config = dict(
    model='image classifier',
    crop_scale_min=0.5,
    inner_norm=False,
    kernel_size=5,
    loss='cross_entropy',
    optimizer='soap',
    adamw_weight_decay_other_params=0.05,
)
Rows from block 6, named by matrix and row number. Rows with one number belong to one neuron. Each number is 500 + 25 x the weight over its row's rms, rounded and kept within 0 to 999. All counts start at 0. Numbers have three digits each. After the name is the row's rms in percent of the matrix's.
# fc1: MLP up (model.blocks.6.mlp.fc1.weight, 1536x384), inputs 128-255
# fc2: MLP down (model.blocks.6.mlp.fc2.weight, 384x1536, transposed), outputs 128-255
fc1.1007 099:494518494525504470499492506515522474467519480501510518529544503501506474464519514518496501533494504495446464513486495519489500502509498504473493500495485494533537501469462501503469520484560501476515504529541503477494500520505560506503483562508501475472528498502519503508490504519516509488448491522508447493465530492471523475506508493505461503443498480505498495495464505488524540507447
fc2.1007 103:509476487502531497573521442495510496500534495494491500511534501499488507476487525506533478503510501423503499463479508502468489437520448501500519460501508474478500478459503500428502515491445480519523518497502493537500504452486457486478483465482483499499494497548445511498500484515501595498540512500503490531502524504567511510494507501528500519518496503495496473483514512506487512499496
fc1.1008 107:421454501468507472521512476485497482492517512529540493498465446499495512507505521532494476507503512471433475526465509480500528504498533517493538469542477506499487474489516463493485527511505509511492440513473452497518468498512557477513511500501514564447490500516511499491502502509491510504497493507495514517449522538503498535493488490503510500478500474509495535566504489493550500482492
fc2.1008 092:501479512468447497495496500524507494465501529502530498501518467539519477546547497499534501496488496458504523498512477471499501498499487500569496515575487499496500522527509500539530540551501502512494487496508515498476500494503529483523493477449506514494581491515489497473491497439501487535501496504504513509492470501484484481519515522484498471507508455470486445486442447502503501455476
fc1.1009 101:502505484460499500500550476507503500521505568489479484504479492511490471507537502463563515489481500492449549570494451511504485497463500573557500516490496459485501521485504559518504540506502525471485517477498475512477547526494505475444519501501500499501507435525498529480501503524479511494500491508534487520470489493491500515484546520498437555571497510493532465507506503442471441522418
fc2.1009 086:529492554502481451504503482520500500450471511501509494496492489487501498507467508477516454531481484500530542467504487536493509488491507468504494471467503477486477465517497512533593510503521549502510476499504499478516511526502500512487467475507478492492508420514500487464459509456531498522499550504505486493506471497485411455469509444494506493505511503494493415549507510499543522506476
fc1.1010 110:501523442505503499488500531499498505502487496542505491519487460500500460513433492471487499443548493486497500501545513517464465531563528505502530499503508502537494476483486500461500501497481518526496420496498535500501466522520533502507484462501522509508466500459468495461464521414497513430487534476498575537511500461502505486532498545427513483500476507486517498511510502440500486500518
fc2.1010 093:570495507501473481516448479544483553510484500507486500465488509469499494510470502475493496498501507501506515492470511502497508500516468502499492500515507500497510478497495503515493500479490462502539473498495500498480460503489504475478506512504506505492494469542533567500509480487478528501498472530515498506501491543513489509491483457492532502478481514500495509495516493531538489500498
fc1.1011 088:498502490490480498460520466538507512489490463503545493501500492503487500509507496492489525524510478499493502479520478509422500493473600503467514539482498518507502509487494441493500490520441506497468501508470525491499487459514505512528489510520487504489500481474499483503501493492488509481482500484523512535506502499497518482453511472487519497473504497613456520510542515500508497477499
fc2.1011 106:493500499468492485483505469503497504502496502497496487432525458496488534536494498495504519493501511485499498509484499442453499540510495465481503516434501500478525494517441489443486484485502508520521514499458500500492506540504467532487506431456484519502487512491478491495489507530529488436502464505508443484504513520499499541498479498524461510533500494515480454500504533489501513496531
fc1.1012 108:459497519496435499458528500538478504502527479505497467511500498495490514486503523504471484466494501510493423513523498495517512543465537492499531542508505502510502474445495522477520455475492530520506497509513490488534500520525519523497491485490506534455544507509479497520482496504504493502533519481531519495542507507512506472549503501501496522449497496502502499498536470491492508468509
fc2.1012 129:515524501503487523500511502541473524507535488500514520431505495546509491468513492490497501500510492509540574514501491489475534505498452394498476488503460500499466472478530496504519510528489497517554469526509502475478503494500505490487472447552519463562537518503496512502496507489484498490500501506556471500499499498516523524556503494481500538501509500522500503571547482499403487475508
fc1.1013 061:498492576486486490521504442494516510498453491523502473426475465506506475500491508499465503496470490483469489503522502503505516497493502502523518489465475496508535436489478536486479517560502485505503436492467495493504430495524514506505515497512543484520495474475507501478467518494469498491516474506488447491496470495534499489453524511510513518502529521497468513508501479484506473500507
fc2.1013 072:528500487501506500499508499494491515506494499496491446441496515456489442516583506489501502499488419509498492489502519462495516498465496505512500472501496539483446531497484502501515494502523480501518514545489512498510519508515526498466490483485498520501502494475498492517488517482451502497518522498504498501443476476488476493503520525511494501526496491519478497469576492581421509500496
fc1.1014 108:497525519481491469477542533445497520451513501517529515518464549474532438551501499425509480503491464504505498473502495489510501474500486487546496502556500504492496489498484499539542496531473509508503532571500505500503510537529512525502510538500494533515495504510524476472506494499549519470476499494504481509541519503506509466483495496494485511487530476507495499481467489501498497494535
fc2.1014 105:506485520446485537448491495486566579495485512491545455505562501511522525546507485514502478505528506546500472507513449473483485505504515527536488513516499490472482511501485489505494529487507508527501504514523498512490502483546500523502499493492498492494473502499495488508486509541532496507491490494485496482501514511500467484538496452485499494493529413562478585509503508514519513500479
fc1.1015 098:468508503505502539533499499502492455520520481495495530549488516512515496503516506516500504492514507506433502525485447446510496543514498491486515514506460503498496496520539501505489459470446499492500501509443457511506499493492538514511484509470498450502514502507489496472542510483491512496545488479464503512496499513510450503461516504499495501503540512519485506509497500529536518500503
fc2.1015 118:477513513497501499505497552496486473529507500500530514515493491534500533506482543524512515492496497525465456500530498540468460500523482505501508506500488453565489547515486525500506495502523512513466494502537510508533565430499488493515508475464461499532514501512453503496511480497497495512486481450462561500504497498518502540488456504500495449499486522505499511499498501540514488517500
fc1.1016 107:507428490471447500506498456509496452500494464501501508495504497486505480501483484509496499535585505497498527483497497501482496491532510506504499503494497498502506450496492488494501500505503509460515514507486500459467521532499486501489503503532534477503512497500496540508483466491495535515484493507453474459495521504497493517496405469511469520507514494451504487445493503499497477552460
fc2.1016 105:504503502501488481574507483507500483547503473503500490502494520488474548507477474499527500514510566421493480485492482499503519521512487475555511516494512502461489479497506500501500504518476503526526507526514499526464499495515485491516505489507527533488501543524499514441495507503464484553450512526483554493486515513519543514448506478504519453516466491474500524505509511534565554448505
fc1.1017 102:535459541534509459488563495506538554512497504500512501495500491473475499500500462425548522510522506477501490520537472497479505499490492515476511511498499465465510489501455471502507503509511556504478586478490481471507497489524501532519497579536503499520457496491563492467502462514547467505483475489507491499451496476510497525481500517507487497499495505558509502443493480500470449525492
fc2.1017 095:493499491529503506516512492478515493490498512498473498486501497504500501577488505490501494357502519499492494473493502481524533480478501478502508494501500516538516422498489498504516542503511502505474430503495567492499504465527518524537529515455483503492515506420530505499485501499504488527469532446507495486423493461506506448462505504504490534500495466511500500565505542446494484477504
fc1.1018 111:500500517504497529438489480464496542450486416517495513529499503519526520532499503515500500500505481502502467512488499486509501507586514446503498506513519528502490488494501499490506498524471481555499517500460515491492487493506503501482501502497495510501479490502497487501526524540512577486497499489499527456515483492507468539467518458467562518494539508506517550521511508510515507484500
fc2.1018 100:502483494500529539528480511495542523492500499500516499519493501440520500531525530480549363532496502500497551492498496465566501499502495475509515501512493504493490501479531490528492500534514523488525482497523486545513487542518526467465563519493478504506487500485484494487530483516483513488469498485501531520456494464556502499420514486448528500486493503459471496478523489481504496543464
fc1.1019 110:491489495516458422490495500494540487493537500499505499504496504513506518486488495498482501471490519494538507473481513496477490477484498468502508506495512501490512483500508448489513497508549475479500486503517569503523518494509494491473485529536497507504523504501496497472512511517512471503490455485533503499509534509500475478490474498531474499502495528581506507500498498483529493483558
fc2.1019 107:497504491499492509465472499486496509539465522448499501500499539538502463485535503499511488495515519512474507485560548521399500515494500505487496490508473512543524495492504492523497525499479501495497495440507519474473525475508493492495496490495497557497505493554502539523523529445496542492515484499495496491436482510496498455503518468487526527520523545483500534504490529506534505511492
fc1.1020 072:503542501486499517468514499456527490464468500489428518498536534507470500499497436495543507488483523491449481499523512508501490456499521492499530499495447506522461526506507506512514494539495515507465514496463485497464495511530529500530493471498521507498492532554585479479500500483504562479528513501535489502533501490512502465495512503491502532560486510502486428547453484534513507488550
fc2.1020 073:494513435502503521510566487489514566506485496495496489498508493501495467502451512478472504469500464554483496530502495505508494511533494485454428485534498529487496497500512501500497515435518529476501462535494503500559502502502497476500501470492503498499517494484523488525526478467411562501523501462544477490503458499518471504535503549503497497505495499529506504452503502487512522506493
fc1.1021 110:541501474500504466506500520532445465521491506482502489586508512463486537505515487503533510475502467447500503500517501458498462517504455525507519517499528500501499520503481514473503533485512482517456468467511525495571497508509527412455471531484493485490498433527498513522548470482500553491482492482501466539516497504503474500501487505476450505535464544497499529482500545493480501515522
fc2.1021 120:516421478538510531498506517503522510516500498497493500500500513422502524506494537497496510514492502500497497520466488511504492516464501520525514502500497511452492509478493499490500436499504507494520510471536510489500483521481533497463501444498490479456488518545487526494500497505492453529514474547496449514506491522467499496439509485500499510551499449478528501520526505505498508501526
fc1.1022 090:511476493505475493508521488478545488464500507540498489519484526477505500542411481497489495502495515507502466499575497500523480476500488523447424499494501497589493499501479513514524505501502484482491516500500485494496521506493508506473524481495503497484470478469477471504531467518502498489500480482499500500522458512468498467474497500505499527514505538474460507464492471492485461466500
fc2.1022 113:495489499498486460500519536499489500500501550539494498501514522478489496476485499506503481524518487523514528521515527494494515526491500474499512514513535494448509499516519522515438470485463477485494452458508467452502498497504462493470500476500515486496494521538498495466497600506505477544504478488526490487494472500501483433582497501508506505487505459495512493486488497502495501507514
fc1.1023 090:486491430500499566506465498524467501555498465490503499500502475501514541479423484521500503493498526528497475504506554446492500502517520501459512489528516502510482491505517507486451471512481528461501501493455481497499463506491497505498456496499467507491499486502524492501506497472505499493505500502480491493376455514524516472547460491492500503499504500500545476495494507492507540496541
fc2.1023 094:499517497548488486461505499521500513504498509496484504445522492469465492534484503473497459486521516570489516473499494510501511500483506491511469500494458500514519487520516494523520489499483507592522500480490513496467522505505487606468575471454493448514477489476537462509479499540539490501488522530464497476469496519520477504522500463480517487517523507500514493474496463509479561486510
fc1.1024 085:483471476498504502536487531346498513510499518495500486495525507497493544467497465528508491503497507531481502487536503523506543423498462500484501510503503579506491497481500508486458514492507512502501543495497488501501501482529507504472524498491527493508512507503499497489499540530503480507545496475498514491498505528501606517459518438530506507501503504512501466495515501493449518475507
fc2.1024 093:489503482440434493528504503501500496504438499480454502499501496495498484466496523491511497493479461514502477455441486501515502476475501502521513474504477464500499488500528500493527488430489536498494488518474511502528520554502499503487551551506488499493502495503503516503502551631489511519513519490497538493514480500561465497488506514478559526506507446499509563501500533504501514518490
fc1.1025 102:507498538501492445502516459595493489472481476465509510478502461509493494454539519478490525505522506510532500518437498484477502505500513488552501500495485535488494528538506461501425500499496483451500470464531427487482495512516501499531500517475511511492533513511504473530500499502511521513499505507513524518516499535446477508494517471505533503506503521494503442534499507515488416529507
fc2.1025 089:488502501488492497509523486479502480458504482487516542456481500439517483496469502534455504500524517498523485458497496461503500469463480462494498494501545480479500495490500516531503496458506516500500501532497529505511450483501498492525534520505523495529483500510584469495495501498502541503508503499589408485498504495421488508484497583483499477488536500459499527500505493526568553506499
fc1.1026 105:500508529505498516458463514511476502521505502505474501491521487502505489500533514500496506523548524517517497511488515507469508481527523519436441524500500501510504463498493529457501463503500515478494503498535487526499496512482419531499501500544489474476504544508499496476499579508506500501512501500440495498536530485491498518530509516477496450515518512520483506502476501536479480528542
fc2.1026 084:501500513497430485511500498500505504493504504491481516524514445466506475495497515506491500467503510517501531509502539452418491505483506485480499492494539520500544489502532516497503500470562499540516504502487495446499500504491505497525500493499538581534509483514506514474542502458516511502480463500526464493505509519532533548513503476611476484536513498533501503528527489549497478505501
fc1.1027 107:501528495493529491511497465500516503471511517492512493437509509511490516486498505482515497460555541473494479500535511508510503507513481512484478496514498510504504504504498503512500466533492492494519505526477493477552510465514474477517503481538500496413498483484480502505497594527420488504505500514432504439475501501507501498485495489468516540441557510472469501441479464471516508528553
fc2.1027 101:485478468499578501514507527471489480507495533499531514499491506485506523502452516497500491507509500513533500494475483491496502478504484523498480496504487507454529545492520498507504457498499493510492510483495502468454525502514515488516512511481499490486568458480511492502508501483487499494499483476491503497502492536527499485517500500550461501498550518493502483485511470480488512471470
fc1.1028 090:501499458493513522481517433498500494485473517518477473483483499437482500501498484492491492512512477499492502444498490510445476485473488494491531510468487497496514515473542497504488488499497501506557486501500454521635450491491514479488453458472512507501481486524495483499509500495515510527495492488492517502488501492481503512499500618500482408483504506496455501500499504432494540505513
fc2.1028 082:471452499511460499508481499486467523524479509514499499519526521520505493521503496499492467506501491494414500506431495490500497496486438492506477486518521496499452499504500502494438505507504501493498485519505470464500466505496479481447477470427513507511524509495503482489490528482487485495479502501517501527516478504475501463510472498495483519507477507526566481501579523503498500548453
fc1.1029 101:502494526506501450509499455501510502575511435499557512501509539482489473491529487491506487501542433500506480501504486529488499517517489461501480498502543521477500497498494521524500500542504506518506503517531489506468483505510495488500512473460447557503528503499495499514527482496503498495471582467467532478533473493502517503486501486526498528539492468497452478501486507521461499502498
fc2.1029 097:492510497468468527525494505494529524557518503428502489481520496491515540520511486492457523514472442537496483496464500503504518481531516473500595498551438499508502461501516439493491501497477499462540478494510517514512491508452493493500508480474504489496501517541489554500482462499498483521485468484504505509502504474495495500476501449500502456461497497511458484520547525497504568486507
fc1.1030 102:555516462488493503546432503500544501501503601506496531551499517497501533522454496464491512491534495456486454497489503547506495517500500509505477516490481515520519498503523476440523455513485581499519497544533536420575504507470496522496451506463458490583474494497496495500487491503500489507488470500520511498513498443491455503535555499546502525513511510488501517491515495502501517458495
fc2.1030 112:475545504496569527504486522482491501499469517480497473489496514514468503496504561493497500503541457498501488519511496498504489479514544502501515439516491486498527526505529536497499505521468495525499442483491517514504500467519499492489527502488491491467504511487515552497532475497492483494492507515563502464563495500448515563500496503488492416505543477492505497459491486510500496541538
fc1.1031 105:539473499472489517586504461542474493519518537504467518496506577503513499558495495503494582473497509506486517534502481505512461500497517489529505499506509480501494498505503486494499503500515487506477492481529502499498498508496518501479507518485503519535464503498456510511553519504501499497495544508477500508460540502484519517536503502500449465528500497546511491497492510494493482495505
fc2.1031 092:527518503536504484532498470523479484507493494475519500511478504529517544490520483499434511582517535550509511470503459517494505500489474479438492501495516505531497505514470556512498491471524507497515459497479542442541487482500446500477505484495496521479551462478472515456470499510509497489491493506502495503533500525504471494468473485514493452505490462498493493493505510522500491502472
fc1.1032 101:502436465500511519496492496498539508493527476472497502489562490456533523499528501586478474493501521499500493502474512478512440497512496465507517503474505474515517495525485536491500491468485498500502487509498498509486433484515497506507447565495498500490469560478533504504470507488513522502498503511502514501501504551498521481490498458500525506501497500523514508460505545500459575500499
fc2.1032 104:483465426471531486497497489524502507477521518497513498460492497474504515487507497542508479505461487516444534528503505554560502490509493501494481462496513397472498547454498512407611507513522481489483550508494514569502484489512510533508491485512505495503486506509505502486518488506479501503515495501489448495490502525565491495490504534512500517484498524501475479487477515522499545521496
fc1.1033 103:494510519525464446531432500521515506471498503555470494527545514464476549514567469515452508484504516488512451503498509511496499533505517481483508502488555488503514472527501505530539483507552505512506500538471530563500496488508496475497527495464509498496513455494515500499473467571511504490494519494497529504524508518510504475510497503495513517494565503491492461490471495493539475534499
fc2.1033 084:510499498488477500523503505526491522487500489504501474501502544495510519490506542537490506493515476486508472483496501478501499495483486515493498492493455449510466465486500491507480487542528504523490481489509508385510503535498519497477494509504550501460502517497494499488529503494506483516534503493505496485465510488498495454473501513473469500505500520500495489499492496529463499460500
fc1.1034 099:542499493479508503553479480511518501506525491495505501504522522499497488501515523534450483498493522521487438527474375500516503499527504518494493500466482495482495488503510472501507474510438498486513540503525514520499447510517483488490488508502517473555517505508492528489501506498520503537501509485503499538540520500489488479504539505495501506494503499500531491489502527540529558499503
fc2.1034 114:502522461460540505542482515471507530547492514470501492509474502492489487500497496510602492477504528500490494501439489520453502469494527517483499494525486490501518498506535489475483496500500433481512510500486532523505468500500522466485496437484495511441492522488517511475503546495494481516460499476502511510510488462503500489517485502499491484489509480522501490514502513481500512458519
fc1.1035 110:558532503523492485466542498492457511492491481495468505489525513462509488494490486496451500507453510520516473501545498502512516499498526493505443485506526514422517501488506490483501509516490500557585532494499498495508523472535496510515531500500499500501486531462575485487558449543493492394475498504504477499501463508474516505492472498456500501421474458522498500524473485492499474537549
fc2.1035 091:485552491504505523492520497500481425538510570534506518512515481512495482486488463512500453520473531501483492490493474496500496499426516505461516496505512478476498499499495541542492518530474495489551517519499511565544529496491467570509529449507484496496509499520496469555509507491492452491500500490501636502477496500499466474498471534518504484478528483462513524484516546455518483491497
fc1.1036 096:481520483495460502492498544509524455489536503520471525542503559509486516482485490516535520484494540505476488503509475502487482553537498513443506501494481478493505544521553485482496497541537496491466522475506508491492484462506506500489489517479500500512504433490492496510478451511527474513506499488471507507456527449427519503506512515498501498501476546504483529503521456490516511499532
fc2.1036 106:542458499488458497501467518499482522506507509473498507495523504511493500528528540514515497478490514534498511508496498514515474519503520500494500502450496504475542516526520501451514511502486512534525500540506547533507471494559497502497521499492495559507475513502472494519488513486497508508485506481471500475475516496508476502504483498502478504499503455468499502472496491525500525503505
fc1.1037 090:577458511532477509503484490497437522494529490505507505543498498500456493494503508498522554505501475506502513491505551467480478491497475433505500519515494515492506506561519532500490502504460502525531481492466534498513460522508427510497518501496486512498527504498502463477505517522497497509515519513481516507493504523521507457499512491503507492508500533503511520499471524536509502503471
fc2.1037 100:497497530514478505497503481484500460508473537484522539503488502510503510499492543502502499478517502513507501486491509477518516422469511495500527476476466447456490485511499492488514469482543500536512437485483503484552561503468505513494494445498453494497496447504493512507491486542462519466522498503479482512500459502514478431498556502529500497490462499490499504525489504462476545512539
fc1.1038 096:495544440457478506537496475455517479509471501494501511459500468501558499474486494544501479477499517441502500488567515573512486478489488526507502497507517493542502499482507519487473467521518495516481438507507503501490448502484585499478498498497495515487500500494524490515501524496504444483487533507449513436491486487488495458501476459506491530455497444536494499498487479501476489515508
fc2.1038 097:500479508531502502556533557521492501511507557485478472500547527485507501454497529524556511553518504515473499543521500461506536491506500499521508501504507503496504509522518499491473511496494442497472490479459489480514551499490415501489483435506467491485506537502497505501468465498509549549496537529502482472530466499437482483549462484500506500519497499496497508492536499496494481492512
fc1.1039 108:527527519513516448481497494504484499523498507447498477493501500527512462498469501506505509531494476497505477500541492500502530416507497500491503502488497547532500496479489504540526495515492512514505514543466517510458497499500483495524478474507485472501424529476438406502485502542504510504468518499489586476518533564512500498502517496462500547520538508491456505489509504431494502476562
fc2.1039 108:450487532499509501520490512519500494496496471498493484514496464473498489496502495469538481490462507502503587493514502499493490446477488499505499481475518495493506535524507510496500515474472488448472503493516505503491496500514522497529527497505522579496469491456498499538511501496502503525494507430502464531544502469470417555540501476508538538514503497521464512470460500506493507499511
fc1.1040 091:498493519426541502525519417500494516501498487461499543488481512500497477503496489443487490511504461472510498501480477463482497504504452498476494524480482510470557507513495483511526480487492456476509497482496483500504495500516500499504573506489480487505476507505505503496495534511496498495474498494510499489498408483462513500497500537486611425501507503506503501496487559481459499516505
fc2.1040 116:521506504459589490500506538499531501501477513507514497506535495500501500496509453511486524506482504509502536501522499493507502537501503466511504483510503523555526509496497500531450518480544493497549501527520523498506503495494502492497505511502499499507512503505501499512506444490513481510514517518580501513567558500513518501498497502505492505505500557538470473490560487517502522505569
fc1.1041 093:496469502491529507516520494489555498502546500499504494503447486477500493495498478498476516527497517500502514501496493459520501475472517498518521486538507524509497496500501499454525495511498470512517494502447429506526505477492516545495486489515506503499526486496515475512494483508513451478516502478495491498495501525501510479500424503497558505483419511516553484500484504466499519495497
fc2.1041 102:481497499499427447470467463485500528419533500501489484489510398495501499511483498540499496492474501502497502516495516477504529470537510472524511503539535503522491497498471494543485506491545506524483516498489491475500516503499499487509564501453497508477498512495481529497507489501502501496478499467491535528471514506516483510510502499501501473494515520509544508536500516459511512503521
fc1.1042 095:519497489505491513487506502492500540503493519498513503495544487497496467525502498449509504511514510500525474489527499502536453487487510502522562535501494495497520509501503483510472520503493517518503486501584481494501517467491502481494479498444482565483476477475478498510519537488508496472504432501492488518480483546443523524499520497508526582478511571504493505527481499497457503415533
fc2.1042 112:501490504447495538500513508494498496513506505505429513494502504461551502489523473514529521500502501509502482467485521455485502504596521488504499492478484495517504466496497467477476462448502496499469518509511493474504505473530500519500430501489524448489494547501451504528474503507476501500512470507465447530458491522433475519519476503484465420500494488502533497491554476483498496519471
fc1.1043 092:473480463495502532540495497477497492536499508534494484431488490468489503476510513508478531499509489496483509488508533495491517493447491482471439502477494542503472462511492454501514488501478495521501501537494491504501524450511501474490480476579562589489478500506505500501483493490454475499500498539510500491516490500485498498510524508510497499558615464501491507522515527470482500501507
fc2.1043 100:512491499483483497545498479443499497440479490494493434597500497499488491500503522547505530499516519539478463501504472475493538508498486491502583538468461541471416487483501450494494505562491483500506505529465512484464500486493433500498494530492468511497517493499488467492461495505509496502477513501494492509503500509491501531516498500528501523577524487505500498531556489492492476467493
fc1.1044 102:501459507528486516482503491505482504498475491495532444511486471490517523499504502484550500498492500503469503510494494510425539516449453500513509529495518519582499476449505504491498507493499530495477524508522510508533496494542517501543492515494493493469498526521507490504488454470472524492582472503502505528488392504472427477486514507489556506534508512526492541500496511501504540545461
fc2.1044 093:476545481527488540503454480499478452548498495498479503487501506503499494557502513507492500484502468485475439417468430545492494511517489566522510503547502513489500488497509453503520474544553461479505471498549502470521496527512480489498511503495475489513507498488489510502585480527501500507515530488504501474463510486433504472531544536517504510479514516504504536496496492492477501525487
fc1.1045 091:476500473522506508485480497483493520456491509499515536499515499488484492487485420485524492497502475487507507487506534459515507491470544492462494524493514495496504527505495491496493413491497521479455480501441500497457531506536468496499473501485494546478500472489480501484497521499486452498498481488496498500510448523499517527483475501499511505424500475490492516426494475471500514489501
fc2.1045 099:476500500500511507474498515502467495438499503497473500502547523500506473516483496511503495492482483534503496503521496531489505526513516469489493499495501509499509564495498496477506491497563499559456492509488476463499505546500437483451491452500500501504512420475507500507471509499538481501498512527504496494497470489467475504537490574523518501469444509506509504512516535476497496500499
fc1.1046 099:490527498483493509501483518493485486531508499497465499514500572493459511479535529512515507497497500502481502486471499470429501495519482512498511509498472492460492495518429532486503522502470514479448501508501507477495508518530441501494484507493460500499509530499499501506496501500549491537517440527512484580522497502511556491517498487538504507537503512504519507499500511469494476518542
fc2.1046 096:500489483522516504550570498511514498487538501496501495484500494506492500481506444473499544530496458537480496504510482513479499539499524485505513495490465502497463497501474504531508474500527503519488504532477567495507537510501485467482505519496506483492491530521498501513483502506482557501494509493608500503496512537500482489504508504511480485517493498486492492500513472488503477515519
fc1.1047 111:497517503506421501493510475501495502503470493491526520500502505499529498509513492476509553491508500536528490493473510504486464501471518506481565506509494501492520500497498536493523559468482571500466469498485495509469464486516503498495500490484453507515456485509500497511518501497494509563528457473505471490481506477452523441517502544556465497529511493533506502500502490502499546477501
fc2.1047 091:488530497492462529413493497503501499500494446492510503530499502467499487501504488463506504548504466483502519500500464481478489488542508500539468481505500493571534503550501476463502451496515486501514528492557504497506492533501507455480459483506483485502489509489479462512520468503534475479468450505486506493502475523497501495475515500517488522506503453497519510516512520504502447490572
fc1.1048 101:473525486483504494478477519507503523503515496500500492523467500610540502472499497519511492503500499440532512465477402499496502492546498475510480502480530526527500505472508503534500517539502499499511459484503522503510510571519548451506464454503510500470518514540485498502450491523542529525501503537509495469509497471461500497480495498470528500579503519465561488500507498515469497544504
fc2.1048 120:534460469500499542516507506502505492491545526519509511551539577545470483505505540496452480493508486500497458509501519497495523499499426476511539461533491495480561432497499481501497504495463512485496525473525470508473495529516516501496501497560496512514473455485457500497476468500498499521503488496505464488457472486486503456489524484548465511499500500492484504463546476510500514503568
fc1.1049 107:486536518496495519540448521444529506484527455543477531432524465530494505502481508466472413499527506487524527448503513480463496473512454501495514463458527487465494513489509460492468524575522440494482482506528496516524500486546453498528494522500507535507438515493494498484505497502513485469473560480488521515488512524497534499510477477513504501509502509513506495494482499486497550454555
fc2.1049 081:476500493530485479499507461493495516518494544529484475497494495487499514499496516474449500444510495511545517511469496428478468574512479503462500502507446514522462478516505507452560504522466510523513490496485491514500514516501480495497507485495546496501510521466520504497521525488481513494437520475513520477467504543519490495501492463499473498500491524501491490503510512503491502498504
fc1.1050 096:471510460480522510509505492511488509522497481492504527457524500493498508501503509502447586497500476481519501530527427501534526481510521497437500405499462502469486512499506423483494515501490484516499493499501479513461479511505515498527501507468499521496428504490501509502495468502480494440507512481444462502512501491505496449467482501466489493517499488506526502499424493498473498481413
fc2.1050 104:517515522498491499494498500535513509482499528461500534505503504502527499503510508499449494520505465496507455467507499529492500508564506503501489488509499502514516501504495474509499496514534502503502506498522459508508513495539513521476553511525505477502485561530489504498500498517538501522499475544507457493526497572426513439497504500508481500480516491494497511507489496569506472523559
fc1.1051 105:519485535515500462514561501504490503487534438520462515533482527493511425516498508509501497494526443472514494514492500502427499477440510484471510547504504499538477496506420501501501500474479508455467505500497494468503490506473499515498510502503500498514514461517500501526513507503505469470500541475511516495462514529508501468493497514493494503513503473464513478514493483482538493507501
fc2.1051 087:501449497501505492513544494502513499479492495495513513497489508513472555482494494491491459516453509504541505464464496471498487505500461505515528506492522517496507495480493503504496512515460461496499466498416503500502492517492486476508533490486514492520474527491499498494519461475484516494461509511454491505534519479539504494432513522510495518537485501523553546520492517515472507486493
fc1.1052 101:502494496509496431503505499497502482489519488441527504517503480502495534500494518520466515502440510506462498501541499503502464506556504518507490502506500499501500509418500479535495477510503522521523547485438502569493508503495512501503501488524467494499498473487446473419480513480492543463515467492471510452497500500510501484493479524511460499491516502509491495539434493492502517464468
fc2.1052 120:499498506485475527499523598530468504531512463473535485493448515532441499528534498506509530466471538486514476478509496534463481499502550473470500553459496496563497504546502500506489500493472503505499501506552503485511504491498507491477498496505499506503532508506479528521500501482531455436509484503512494516531532492514461499523535478466476508505554500517526490498542471500500486505524
fc1.1053 105:510516510497501503504475484495499505489481496502530500487496469500505512495497492516527417512517519485485486487519500463515498521475499509518461507459522489491548497483496567482497539501515499506498514531491543538484493510520505505522538504563523444504599527499506504538557522480498502502481505445505437489501493529510500502499515529462485555478496502497525506492504452458497503540508
fc2.1053 101:488503518492504520538495523460527483500504503527497502508499484459507499519549504491584533525492500500497518500482504494420508498486510486558483471486459452501504490499511493468436484484532539513531512502517507463500495517512495535506531467496481477501523481562482530509500537504504501505498445522498517552488483468516482502500494464513502510575504498496542504549479515506503501470554
fc1.1054 105:495524517493579488548494512518500484488498516481485517525481543499550517558501584468497457453502522509509498457482504505505484503501523490508469494553522502494512524522507524500513505543513503501494490534509499492546510502500506501511507535509463497504562497489504542465493499478538504469508502550500475530538549476495503496489455509473504503516508515515499471456493502491485489488532
fc2.1054 101:497499501502493500537502470501502509513500507502512507479479497501480526456503481518471501498472509496471470567500511514509500513477474497523508511553495478489443498503496515530490479503530473502520493493509497485514479522485506500503476491481521501498521496515502482517478557489503482492501525463509464497490518498491494492506492496501507498554477471516516500500500507491492494501419
fc1.1055 093:482532442499488490492534476539489474490493534440536500538514458501495502506523503494546461452555476494523495500466489486483480485523500512493505460499502498506490499490501494528470481490539470504511522460462499519508500572485493519506496563519532473487492487493486505483480523497499520499503498496487488449471503420476508501500424520501527486505474489519388489425547468503504507494563
fc2.1055 112:514510501466503500499497493523504499438519496483504548514492485515427416489577480503501451494449480459478507485540555499514565501506505470488497510499516507496516466492514462533512484498542503539470524413507491575504439506511480503511540500472474457512553495508510482481533516512505506520498513492500500503514511501493440507496509489512499483504503499513525538490506500492511492490527
fc1.1056 112:519501497542410531470484495493492518501495499486495491534462502489531495475478490521528500511488577479503506497513526501511515497503479455493543526494474526472520484491493492491538466499558487503501497498503511468513542519516484491502488511518466499502549507527519456500497523519492498437505502524516502553468455493466507498446565545537499477498502519516489518495498477443479511518516
fc2.1056 087:502443500483491508509553500501501513515523496465515468477499534485489509496508509508504461537507458466577498486498496475495490502499499491511514513451494500498523491487498486475508507515499516486453501502561504502509504526506477504507499494491477447497489496491497500500508488473496527548467500490500514532488505505531432492516525493523519534527482485500560505496501531510514497472497
fc1.1057 100:508483514508507505490495501521550493479496481498528497437504501529499518502460442500525522500515499505500509496506499474484474503499503452466517493490504506502481472514540488503497483464497500487502500501482511461545522501515609498489518497500487500486475514455441499533509491507504495486483502487522503475504505483534465508492499528524496502468499503504503503490508516491498511518504
fc2.1057 102:502494500498573505508489492387490500510502487505537499485497502494535536493473503502506435516513497500497523519523513462505504502495516502504499495498461532502525471478515517520506482519514500503532503500541518491512518538476505501493498483499510500496511551501507519519501501497500507500498531530505523502502499500506494502505486507541509497497443509493500456504481510498500496475451
fc1.1058 106:479457491496478579493467518506480480502516558503504502501481464498522500494494522549528507483525554500490509491481532495501501449498516500527464515495497507502516499490539478497502531483496514549501500504496482478500506553503514509488487502501481501513497480514470479534444501490517474516506506480493543475400511489451511485514506500489500503501499535502492476530508464499528534501507
fc2.1058 103:490510503490498550501501493492503508576565519499495482499488493493507521511501501496496492500500550500497509494499471529549499456500447516500489503471487499500480482504522496508549531506518477489528478488507494516492511498500495571437548525510512491529499499436527442619457515528501519455512491512498499443494561507511500503505388511510518482464520496483483485500494504475514494433497